A small audio frame classifier, trained from scratch.
Model: 6.08M parameters, log mel input, norm layernorm, activation gelu, width 160.
Training: normuon at rate 0.008, 6800 steps, batches of 128, held-out accuracy 100%.
Data: trained on synthesized solo parts of chorales (CocoChorales), 39062 training examples, 22.3 epochs.
Rows from block 6 of a small audio frame classifier, named by matrix and row number. Rows with one number belong to one neuron. Each number is 128 + 24 x the weight over its row's rms, rounded and kept within 0 to 255. All counts start at 0.
After each neuron's rows are labels from the 100 clips, of 14976, where the neuron reaches its highest value: "top examples" is what is common among them; "peak on" is the class under the peak. Only what is clearly more common there than usual is listed. The data: synthesized solo parts of chorales (CocoChorales).
# fc1: second MLP up (model.blocks.6.mlp.fc1.weight, 480x160), inputs 80-119
# fc2: second MLP down (model.blocks.6.mlp.fc2.weight, 160x480, transposed), outputs 80-119

fc1.272 [138 105 121 110 128 152 119 171 102 145 108 111 118 167 135 127 140 162 146 102 116 146 156 178  90 145 133 187 122 119  99 141 101 160  99 129 148 120 147 133]
fc2.272 [150 124 104  88 117 121  96 137 130 109 155 109  83 130 135  97  75  74 117 175  79 145 118 138 117  82 140 117 119 115 148 126 175 157 161 147 106 184 144 114]
top examples: note D#5; note C#5; flute
peak on: silence

fc1.193 [120 168  87 137 118 135 126  43  85 171 149 184 151  92 146 138 116 133 137 103 127 108 156 117 121 146 123 125 102  95 141 116 106 148 127 138 111 156 123 149]
fc2.193 [134 110 140 121 149 121 132 125 140 157 115 104 115 152 152 166  90 145  87 160 107 154 138 115 109 138 169 134 119 146 103 156 209 150  68 141 121 119 154 114]
top examples: note A#4; note D4; note G#4; note C5
peak on: A#4; D4

fc1.353 [110 121 119 110 117 110  89 133 105 130 137 171 159 136 156 131 128 157  96 164  94 107 136 128 117 139 145  95  82 145 151 118 121  84 115 156 153 121 146 173]
fc2.353 [ 86 149  94 139  88 134 106 152 116 117 117 126 155 135 107 138  82 157 166 113 126 103 145 178 147 123 115 168 130 119 122 125 126  98 140 106 137 109 139 122]
top examples: note C#5; note B4; violin; note A4
peak on: C#5

fc1.3 [103 142 119 142 136 100 134  99 144 110  98 141 154 172 142 132 119 165 100 149 124 137 120 153  93 153 142  85 105 137 106 180 115 129  96  99 149 188 154 148]
fc2.3 [145 107 123  88 110 164 100 128 150 159 147 109 146 118 154 129 133 112  94 157 108  99 146 105 129 162 101 116  89 138 119 140 143 111 125 117 156 157  83 173]
top examples: note D5; note C5; note E5
peak on: D5

fc1.110 [155 141 153 119 110 151  28 127 154 122 142 102 114 154 118 141 139 141 184 142 147 130  98 121 147 123 144 150 116 119 144 120 132 110 148  90  97 140 133 160]
fc2.110 [106 138 122 112 140  76 172 151  86 135 121 158 155  94 120 157  91 133 115 126 115  92 112 164 106 126  92 142 112 142 131 140 135 123 120  88 167  81  76 127]
top examples: note A#5; note G#5; trumpet; note G5
peak on: A#5

fc1.45 [137 124 125 151  63 103 127 131 103 148 106 114 114 138 119 196 108 129 119 129  89 124  83 173 137 148 116 169  97 100 128 139 148 131 122 143 104  79 146 162]
fc2.45 [105 134 110  99 139 113  90  58  98 129 117 170 128 113 132 113 127 141 143 125 152 180 150 127 174 108 145  94 120 111 130 153 136 159 150 111 127 137  93 139]
top examples: note A4; oboe; note B4
peak on: A4

fc1.185 [172 147 146 113 145 144 126 143 120 136 110 105 120 170 142 146 135 113 138  89 117 106 119 125 192  99  82 110  95 109 151 138 139  83 104 137  96 129  96 123]
fc2.185 [ 97 142 102 135 120 145 143 116 143 118 156 122 144 112 122 151 119 164  83 117 156 191 144  99 134 142 135 108 113 131 164 112 171 158 144 147 141 119 135 103]
top examples: note F5; note D#5; trumpet; note F#5
peak on: F5

fc1.377 [135  93 155 101 161 166 111 131 133 149 131 105 154 121 131 137 137 137 166 124  77 119 108 128 147 137 176 107 150 134 157 126 129 161  90  95 155 135  96 102]
fc2.377 [154 119  67 149 117 131 119 107 138 112 156  95 118 139 172 183 162 106 141 155 146 133 134 152 142 148 149 123 137 103 113  96 113 103 124 157 154 110 131 116]
top examples: note D#5; note C#5; note B4
peak on: D#5

fc1.354 [133 142 119 161 122 157 124 134 111 116 136 128 117  98 174 134 152 121  83 153 126 149 146 127 121 136  92 130 154 158 139  76  64 200 115  76  86 170 176 124]
fc2.354 [136 132 133 114 137 110 110 154 128 112 147 110 184 169 139 133  83 108 144  90  72 141 122 122 116 111 143 162  93 129 124 143 117 103 121 173 144 136 125 113]
top examples: note G3; cello; note D#4; note A3
peak on: G3; D#4

fc1.415 [122 112 174 126 118 106 134 116 130 186 155 136 117 136 123 127 177 106 115 119 149 143 138 151 115 131 118 119 129 135 122 158 123 137 138 109 111 108 147 122]
fc2.415 [124 137 119 132 135 116 110 144 149 133  84 137 151 130 139 143 165 113 152 112 119  99 106 119 108 164 133 145 184 100 161 171  91 137 101 157 164 105 170 116]
top examples: note D5; note C5; note A#4; note B4
peak on: D5

fc1.111 [143 116 128 185 105 142 146 123 121 132 137 122 120 126 119 117 138 125 156 114 100  94 132  89  98 130 153 100 110 100 139 109 165 174 133 143 135 111 124 105]
fc2.111 [ 98 128 105 139 135 130 138 116  95 109 149  91 152 150 122 133  54 117 133 154 159 142 138 167 182 158 120 143 169 100  58 116 137 114  96 154 107 119 113 155]
top examples: note A#4; note G#4; horn; note C5
peak on: G#4; A#4

fc1.418 [144 108 143 117 162 115 156 150 131 126 121 136  96 107  84 106 134 140 122 111 149 185 141 129 130 135  71 124 174 135 144 124 148 173 135  96 100 179 156 168]
fc2.418 [143 142  92 143 129 115 129  97 135 100 122 156 126 147 164 176  85  99 119 136 129 128  93 168 102  70 125 156 126 112 117 123 120  85 104 130  78 107 133 140]
top examples: note A#4; note C5; note C#5; oboe
peak on: A#4

fc1.275 [ 96 104 128 165 130 134 106 146 121 123 136 123 160 103  88 179 147  82 151 148  91 153 149 126  87 137 132  95 118  93 116 104 147  86 136 105 162 106 152 114]
fc2.275 [158 168 106 148  93 114 111 132 103 117 144 136 152 118 149 143 100 142 106  98 178 112  78 141 153 147 150 155 119 115 123 116 163 116 120 126  91 122 115 112]
top examples: note F5; trumpet; note G5; note D#5
peak on: F5

fc1.479 [113  95 146  91 109  86 120 170 141 142 148 136 131 124 125 118 126 165 144  90 118 146 121 141 113 104 165 134 114 167 127  75 134 139 100 163 119 125 114 178]
fc2.479 [114 134 123  94 130 133 103 131 125 133  94 146 108 156 153  79 104 114  89 125  79  85 150 153 102 121  82 105 140  88 106 143 118 123 170 194 105 135 116 131]
top examples: note A4; note B3; note B4; horn
peak on: A4; B3

fc1.63 [ 92 101 167  96  78 122 108 106 165 151 137 103 145 184  91 191 134 123 134 140 143 108 151 153 139 124 160 167 115 119 156 102 161 137 162  86 133 134 142 120]
fc2.63 [170 115 135 134 104 132 102 113 145 112 108 176 126  96 128 116 138 155 128 147 105 200 170 143 107 191  91 148 127 170 151  97 202 142 127 148 132 127 132 101]
top examples: note F5; note G5; trumpet; violin
peak on: F5

fc1.83 [149 119 135 103 153 159 166 162 154 118 118 142 154 125 144  95 158 122 137  86 125  84 146 103 152 113 138 126 112 121 112 117  94 123 106 130 119 114 137 114]
fc2.83 [141 136 124 129 165 133  84 130 125 119 162 154  97 101 153 130 110 131 116  99 135 178 148 111 126 118  79 145 119 135 132 115 153  77 147 168 114 157 173 137]
top examples: note B3; note C#4; note A3; note A#3
peak on: B3

fc1.199 [ 90 109 139 146 119  90 137 158 165  75  91 166 137 143 136 137 121 162 153 142 132 118 103 150 115 137 146 140 159 120 110 151 155 137 136 146 186 159 177 137]
fc2.199 [ 98 183 119 109 128 126 138 153 150  73 111 161 152  92  93  88 113 140  98 112 108 163 170 117 157 148 107 134 127 158 126 114 162 124 151 111 157 113 106 116]
top examples: note A#5; note G#5; instrument: violin; trumpet
peak on: A#5; E5

fc1.301 [117 128 126 107  96 170 115 154 169 145  67 129 117 155 173 154 105 146 178 137 135 160 102 103 152 134 111 128 103 128  85  97 147 104 126 143 121 133  94 143]
fc2.301 [110 146 154 127 108 128 145 112 134 100 152 143  90 121 112 141  94  70 146 146 133  89 163 125 119 124  94 111  86 114 140 133 115 141 127 100 133 142 131 110]
top examples: note A#5; note G#5; note G5; note F#5
peak on: A#5

fc1.341 [144 110 122 144 126 151 155 203 126 114 155 108  75  97 129 121 112  95 117 129 128 131 133 115 135 140 126 130 112 151 100 131 146 125 106 129 152 136 135 160]
fc2.341 [148 124 120 105 124 168 124 140 111 120 104 156 145 139 147 116 121 130 107 110 110 100 119 139 120 174 133 148 138 148 146 125 168  95 104 117  90 140 141 152]
top examples: note B3; note C#4; note C4; cello
peak on: B3

fc1.335 [136  88 124 110 185 148 133 127 122 146 101  93 150 131 118 112  96 144 142 118 112 161 140 112 100  99 120 138  68 105 106 137 136 107  87 143  79 169  89 141]
fc2.335 [ 91 137 155  76 130 117 152 117 134 155 131 121 151 119 139 132 133 129 151 146 110 100 164 116 142 131  73 135 140 126 178 121 159 135 139 149 170 126 111 143]
top examples: note B3; cello; bassoon; note C4
peak on: B3

fc1.306 [111  93 145 132 116 135 106 137 127 112 123  93 128  83 154 153 115 137 158 110  92 125 110 110 138 114 127 140  83  88 125 144 117 129 148 131 138 125 164 145]
fc2.306 [121 149 139 108 161 123 153 118 110 140 114 106 156  91 141 129 123 137 110 162 155 139 128 165 153 171  96 120 134 152 161 127 174 141 102 110 143 130 118 103]
top examples: note A4; oboe; note A#4; note B4
peak on: A4

fc1.317 [139 140 127 132  83 128 124  84 156  88 132 106  85 159 120  65 124 125 111 127  97 119 127 117 149 130 134 132 114 157 170 139 114 148  74 119 149 136 128 122]
fc2.317 [169 163 142 174 122 156 124 127 128 136 156 151 165 123 110 101 110  82 152 106 121 174 126 144 124 115 104 122 117 130 140 111 109 138  85 124 119 114 131 122]
top examples: note D5; note C5; note A#4; note B4
peak on: D5

fc1.178 [157 152 127  86 139 149 145 161 151 118 109 115 127 101 122 122  89 119 136 118  96 154 104 146 129 135 143 128  76 127 133 124 110 115 133 129 140 125 163 136]
fc2.178 [121 132 137 125 111 118 114  97 108 106 147 134 122 106 166 125 165 176 172 128 168 147 126 111 144 122 121  84 133 136 138 144 139 139 121 104  86 128 161 122]
top examples: note C4; note A#3; note C#4; note G#3
peak on: C4

fc1.345 [142 120 170 106 169 128 140 127 132 118 149 112 138 128  97 125 128 153 153 123 135 154 103 138 147 115  99 128  60 144 123 109 171 121 136 129 165 150 117 101]
fc2.345 [139 160 128 120 145 129  99 129 116  96  78 137 110 137 149 137 103  87  99 151 153  75 118 125 137 180 136 136 143 153  97 132 116 189 123 106 151 142 115 104]
top examples: note G3; note A3; note F#3; tuba
peak on: G3

fc1.379 [131 108 147 198 150 147 149 107 145  97 104 125 150 149 166 177 173 104 156 125 102 159  85 108  94 105 137 136 156 127 138 120 169 101 119 125 130  69 112 126]
fc2.379 [142 101 163 121 124 107 155 114 139 110 177 137  89  91  99 134 106 141 141 216 169 138 128 128 110 125 104 151 134 123 139 141 150 101 109 132 126 132 116 131]
top examples: note F5; note D5; note D#5; trumpet
peak on: F5

fc1.425 [108 131 156 156 110 154 115 143 122  69 138 136  89 125 122 139 142 132 132 110  72  50 161 161 107  78 149  98 113 128 134  98 120 117 112 149 116 138 151 121]
fc2.425 [146 154 123 125 129 137 133 145 174  96 141 149 114 107 130 130 108 109 105 152 131 153 112 135 145 139 112 115 113 161 131 132 167 120 173 108 104 122 136 162]
top examples: note C4; note D4; note D#4; cello
peak on: C4

fc1.290 [110 132 118 119 140 149 158 146 114  92 103 131 173 120 149  97 139 151 127 118 114 112 185 147 122 106 131 117 143 145 150  66 117  65 148 120  87 126 107 144]
fc2.290 [102 121 134 119 156 143 111 153 106 116 120  82 118 136 121 123  73 118 145 150 183 124 141 126 150 170 149 135 139 117 177 108 117 113 130 126 125 159 176 105]
top examples: note F#4; note E4; note G#4; viola
peak on: F#4

fc1.414 [166 157 146 136 148 135 106 137 153 130 118 159  79 130 105 145 125 148 136 106 183 103 136  97 130  96 104 128 126 168 130 134 148  73 133  67 150 135 134  90]
fc2.414 [112 157  98 166 137 119  88  93 115 124 109 106 108 157 135 135 129 164 150 140 130 134 164 113 142 139 194 111  92 102 144  92  84 114 136 156  92 127 142 167]
top examples: note C4; note F3; note A3; instrument: cello
peak on: F3; C4

fc1.36 [134 152 132 150  62  96 148 125  81 149 149 107 150 123 113 156 115 101 170 128  89 153 101  96 142 128 127 125 141  90 153  84 121 140 155 125  97 156 113 148]
fc2.36 [155  91 157 123  97 141 120 107 101 137 141 151 129 105 109 129 104 139  91 148 106  91 174 125 170 121 114 123 129 159 165 143 184 120 147  99 159 162 120 137]
top examples: note D#5; note F5; note C#5; note F#5
peak on: D#5

fc1.151 [138 117 109 151  82 171  94  94 156 111 146 142 117 106 134 148 105 125 163 121 155 144 152 147 115 124 126 104 139 143 130 137 173 134 147 102 136 114 152 142]
fc2.151 [135 133 144 120  95 133 145 126 148 129 149 109  67 185 120 118 159 163 151 105 146  88 103 143 108 128 134 121  64  99 126 151 151 130 133  84 134 110 140 139]
top examples: note F5; note C4; note D5; note D4
peak on: F5; C4

fc1.376 [ 92 128 142 137  98 128 145 107 125 107 155  94 137 141 158 140 163 117 121 151  81 157 131  90 118 131 100  81 122 122 128 168 102 124 119 141 156 139 120 141]
fc2.376 [143 145 142 137 152 131 139 142 124 136 178 121 163 103 109 114 120 138 149  89 165 131 115 170 154 142 136 106 151 148 145 133 140 142 154 107 141 181 115 148]
top examples: note A4; note B4; note A#4; note G4
peak on: A4

fc1.55 [ 96 137 115 139 135 180 128 159  73 151 161 100 138 140  88  71 137  89 166 116 160 167 147 166 124 166 113 122 126 107 121 145  89  80 115 113 147 109 132 124]
fc2.55 [163 105 125 109 146 108 148 125 126 145 147 137 105 123  77 124  98 166 102 117 140 118 148 124 138 135 125 111  99 114 127 143 132 150 172 162 132 150 146 165]
top examples: note B3; note F#3; note C#4; bassoon
peak on: B3

fc1.229 [155 140 115 136 139 139 101 123 156  81 123 111 143 128 155 128  90 129  44 120 118 115 144 114 150 118 157 116 100 136 161  90 146 122 114 103 132 129 142 136]
fc2.229 [153 134 144 101 110 138 129 106 122 139 125 119 117 146 114 131 165 153 133 158 136 103 148 124 127 141 101  79 136 129 135 167 133 164 119 186  95  97 173 155]
top examples: note F#4; note G#4; note C#4; note F4
peak on: F#4; C#4

fc1.412 [103 152  89 133  93 145 171 134  87 130 109 125 115  98 130 130 122  96 107 130 152 108 130 131 138 153 107 146 144 124  86 120 142 125 127  92  74 147 169 121]
fc2.412 [153 122 132 140 152 127 158 186 107 167 171  99 133 125 144 156 164 104 136 124 129 188 144 113 160  85 107 121 103 125 101 108  96 144 165  96 134 108 156  96]
top examples: note D#5
peak on: D#5

fc1.23 [141  91  96 140 134 119  90 132 131 107 125 135 111  88  98 128 140 127 104 113 123  64 123 146 162 124 117 120 117  74 127 114 147 164 161 170 132 145 133 134]
fc2.23 [127 113 136 111 139 130 153 104 114 124 109 108 133 124  93 128 153  87 114 166 153 156 167 127 121 133 137 130 113 184 167 134 136  84 139 130 103 112 111 153]
top examples: note A#5; note G#5; trumpet; note G5
peak on: A#5

fc1.342 [ 79 103 132 110 117 117 114 126 133 155 116  94 151 116 133 136 144  95 175 178 135 126 122 114 111 157  94 152 107 127 133 137 121 152 147 124 138 116 125 112]
fc2.342 [129 140 150  96 117 136 129 183 132 118 118 122 118 189 135 106 121 123 104 110 101 126  87 108 147 145 130 121 170  97 113 140 154 135 120 177 109 102 182 138]
top examples: note G3; note A3; bassoon; note F3
peak on: G3

fc1.289 [132 143 150  96  98 126 130 165 164 118 163 144  71  96 137 129 114 138 167 106 107 157 137 141 138 116 149 117 164 103 122 125 164  98 110  82 100 147 139 157]
fc2.289 [145 109  99 111 130 152 115 110 132 118 105 117 121 150 141 113 118 118 123 153  94 125 157 121 116  98 114 139 109 163 175 166 131 152 164 154 130 113 139  93]
top examples: note C#5; note B4; violin; note D#5
peak on: C#5

fc1.373 [ 98 134 110 117  75  93 136 141 113 111 113 111  99  90 148 126 151 137 118 144 143 131 164 133 140 119 130 143 112 186 114 139 130 105 183 139 140 150 157 129]
fc2.373 [177 167 135 105 112 117 135 104 177 130 117  96 154 100 177 119 140  85  83 161  86 105 153 106 113 120 136 164 140 143 118 134 103  94 110 133 126 162 135 117]
top examples: note F#4; note G#4; trombone
peak on: F#4

fc1.217 [100 101 120 110 136 100 114 166  82 128 153 150 151 145 155 121 167 110 133 141 147 144 127 122 158 136  68 127  89 135 118 150  92 123 113 120 122 151 122  98]
fc2.217 [147 137 137 118 121 154 117 165 143 101  76 141 111  97 128 140 110 159  74 127 103 104 148 104 121  91 124 105 112  89 148 127 118 113  96  99 153 117 128 124]
top examples: note D5; note E5; note C5; trumpet
peak on: D5

fc1.447 [104 114 118 127 139 135 138 184 122 136 140  97  78 127 157 102 126 112 132 119 102 153 131 164 163 128  97 145  81 148  87 104 184 119 168 159 106 170 118 144]
fc2.447 [113 103 151  81 102 147  95  77 154 133  94 121 117 144 123 181 118 127 137 144 136 110 158 153 128 120 104 111 136 100 157 117 142 141 128 131 122 147 148 127]
top examples: note A#4; note G#4; horn; note F4
peak on: A#4

fc1.267 [ 71 115 143 151 110 138  99 115 118 126 142 124 151 168 144 144 142 139 128 161 147 127 144 156 155 126  97 159 161 110  92 145 140 133 108  76  90 142  98 156]
fc2.267 [116 155 125  84 130 135 157 153 182 156 129 146 119 139 155 107 110 134 135 146  94 103 124 129 132  93 121 116 105  82 114 121 180 160 171 138 152 129 106 144]
top examples: note A#5; note G#5; note G5; trumpet
peak on: A#5

fc1.393 [108 118 167 118 105 133 161 102 142 144 118 154 124 120  60 149 109 152 114 105  80 167 137  96 159 125 135  65 175 123 109 115 151  81 123 155 132 168 113 141]
fc2.393 [ 92 151 179 131  87 119 143 108 102 123 131 141 122 144 145 106 182  95  97 126 131 142 137 167 142 114 127 144 155 135 159 157 164 143 114 133  83 174 118 143]
top examples: note D#5; note C#5; violin
peak on: D#5

fc1.474 [145  94 131 102 152 134 115 123 119 137 144 129 120 129  99  92 164 127 135 132  97 123 100 132 123 115 143 113 117 174 151 101 138 150 176 100 105  85 157 145]
fc2.474 [133 126 136 165  94 139  69 136 124  87 113 110 152 124 160 115 155  98 140 112 141 141  89 136  85 146 118 123 139 111 152 127 145 144 100 187 123 154 148 135]
top examples: note B3; note F5; note A#3; cello
peak on: B3; F5

fc1.363 [139 125 103  92 103 105 125 113 132 132 130 121  91 151 195 129 108  93 123 106 104 117 101 129 140 112 174 119 144 145 109 118 122 128 118 147  82 124 124 131]
fc2.363 [115 117 122 129 126 135 107 132 146 114 161 140 130  96 120 109 138 121 114 151 114 102 155 143 117 117 136 119 163 127 142 162 132 152 127 105 121  73 143 137]
top examples: note D5; note C5
peak on: D5

fc1.320 [164 120 131 120 123 149 121 128 147  91 103 126 109 140 127 138  81 129 161 130 144 158 157 119  73 130 107 169 129 110 119 117 146 166 144 118 112 125 177 128]
fc2.320 [106 116 154 134  98 142 102  86 140 147 145 126 142 118 143  78 140  77 113 110 149 119 116 120 120  95 103 154  91 139 132 146  84 133 107 141 104 143 130 149]
top examples: note C4; note A#3; note C5; note C#4
peak on: C4; C5

fc1.152 [126 148  65 106 156  49 136 142 128 139 111 103 120 158 115 156 123 103 149 149 141 154  89 125 141 151  58 123 155 156 100 118  86 121 148 117 126  90 117 142]
fc2.152 [129 140 163 122 123 130 142  96 104 109 162 137 164 149 102 164 136 110 108 103 158 108  73 122 114  99 130  94  88 111 138 134 169 137 129 127 117 125 133 164]
top examples: note F5; note D5; note E5; note G5
peak on: F5

fc1.89 [ 96 143 142 141 116 114 127 135 100 166 161 161 146 147 134  94 113 154 134 170 115 165 135 131 106 168  70 118  88 153 113 114 170 152 123 147 116 113 127 115]
fc2.89 [114  85  80 111 125 136 134 117 142 106 117 116 109 136 108 143 119  95 157 112 131 137 127 110 158 133 136 118 130  93 164 133 111 121 160 159 106 179 101 136]
top examples: note F#4; note C#5
peak on: silence

fc1.172 [ 99 113 128 142 116 125 107 131 133 121 135 159 107 105 148 139 196 155 125 133 156 161 133 119 139 168 131 114 136 127 140 144 136  99 162 122 161 108 136 130]
fc2.172 [ 92 116 108 170 124 143 119 140 145 139 100 110 145  89 140 141 122 118 111 144 128 103 160 184 145 125  97 153 127 107 163 139 156  89 135 158 146 132 130  98]
top examples: note F#4; note E5; note G4; note G#4
peak on: F#4; E5

fc1.292 [151 121 117 141 131 134 136 110 149 161  98 121 124 104 149 125 157 111 145  96  65 139 111 158 136 138 143 157 119 124 140 119 100  96  71 137 145 175 107 155]
fc2.292 [151 131 133 132 142 129  84 129 129 132 145 136 154 138 109 151 128 126 122 134 135 156 136 165 127 111  99 114 103 114 140 155 154 115 144 135 123 146 117 118]
top examples: note F5; note D#5; note B2
peak on: D#5

fc1.399 [126 138 150  92 125 114 110 118 157 125  90 123 121 151 130 110  85 161 148 127  91 140 159 160 121 161  96 120 102  97 152 133 121 156 138 105 132 162 143  93]
fc2.399 [109 127 134 153 153 157  91 146 117 141 165 123 119 128 124 138 122 125 179 123 156 104 103 157 117 140 153 131 112 105 152 146 168  81 100 120 140 125 149 130]
top examples: note D5; note C5; note E5; flute
peak on: D5

fc1.265 [142 122 128 116 107 145 100 132 139 135 126 131 103  69 101 119 144  98 136 131 157 148 163 124 142 150  96 137 117 151 115  86 118 100 108 122 143 149 169 146]
fc2.265 [116 156  72 154 135 114 155 123 104 116 150 143 129 152  97 113 132 110 119 144 126 109  91 152 126 110 122 118  98 128 176 122 131 183 126 102  68 137 147 117]
top examples: note B3; note F#3; note C#4; bassoon
peak on: B3

fc1.86 [117 114  96 107 124 124 138 162 111 174 139 135 136 136 104 153 134 115 169 155 129 116 121  80 166 143 111 133 147 140 130 131 123 127 130 110 125 123 142  94]
fc2.86 [145 141 134 118 100 140 129 148 132 135 117 128 103  94 138 116 101 121 149 134 120 145 168 169 127 127 136 161 132 121 126 191 143 121 128 118 110 156 110 143]
top examples: note F#4; note G#4; clarinet
peak on: F#4

fc1.176 [128  98 105 167 132 136 112 110 113 132 107 136 116 115 145 123 131 130  80 120 134 134 144 136  97 125 121 151 111 140 117 107 113 125 112 161  91  91 131  89]
fc2.176 [166 166 145  95 105 146 113 139 150 111 161 135 130 115 129 143 132 136 127 122 139 130  77 144 124 130 111 149 117 124 159 164 132 132 141 127 131 111 148 138]
top examples: note C#5; note D5; violin; note D#5
peak on: C#5

fc1.190 [138 123 134 108 129 162  98 113 121 148 118 147 166 154 146 137 134 160 115 105 119 157 151 111 127 144 117 129 124 102 163 111 179 122 110 112 156 146 110 158]
fc2.190 [137 170 103 106 105 140 132 123 129 136 149  91 153 113 102 130 114 121  96 141 157 167 150 105 147 132 120  79 138 153 142 150 138 148 133  88 135 131 118  95]
top examples: note A4; note D4
peak on: A4; D4

fc1.281 [112 149 122  95  74 179 146 119 104 101 131 144 163 168 146  60 123 154 111 148 130 120 132 129 181 118  88 140 104 135 174 154 146 182 139 167 127 141 104 148]
fc2.281 [ 96 111 149 145 116 103 135 106 135 170 186 119 131 150 129 146 106 146 129 137 116 131 160 124 171 117 123 115 124 146 147 125  92 123 116  87 133 133 127 157]
top examples: note D#5; note C#5; note F5
peak on: D#5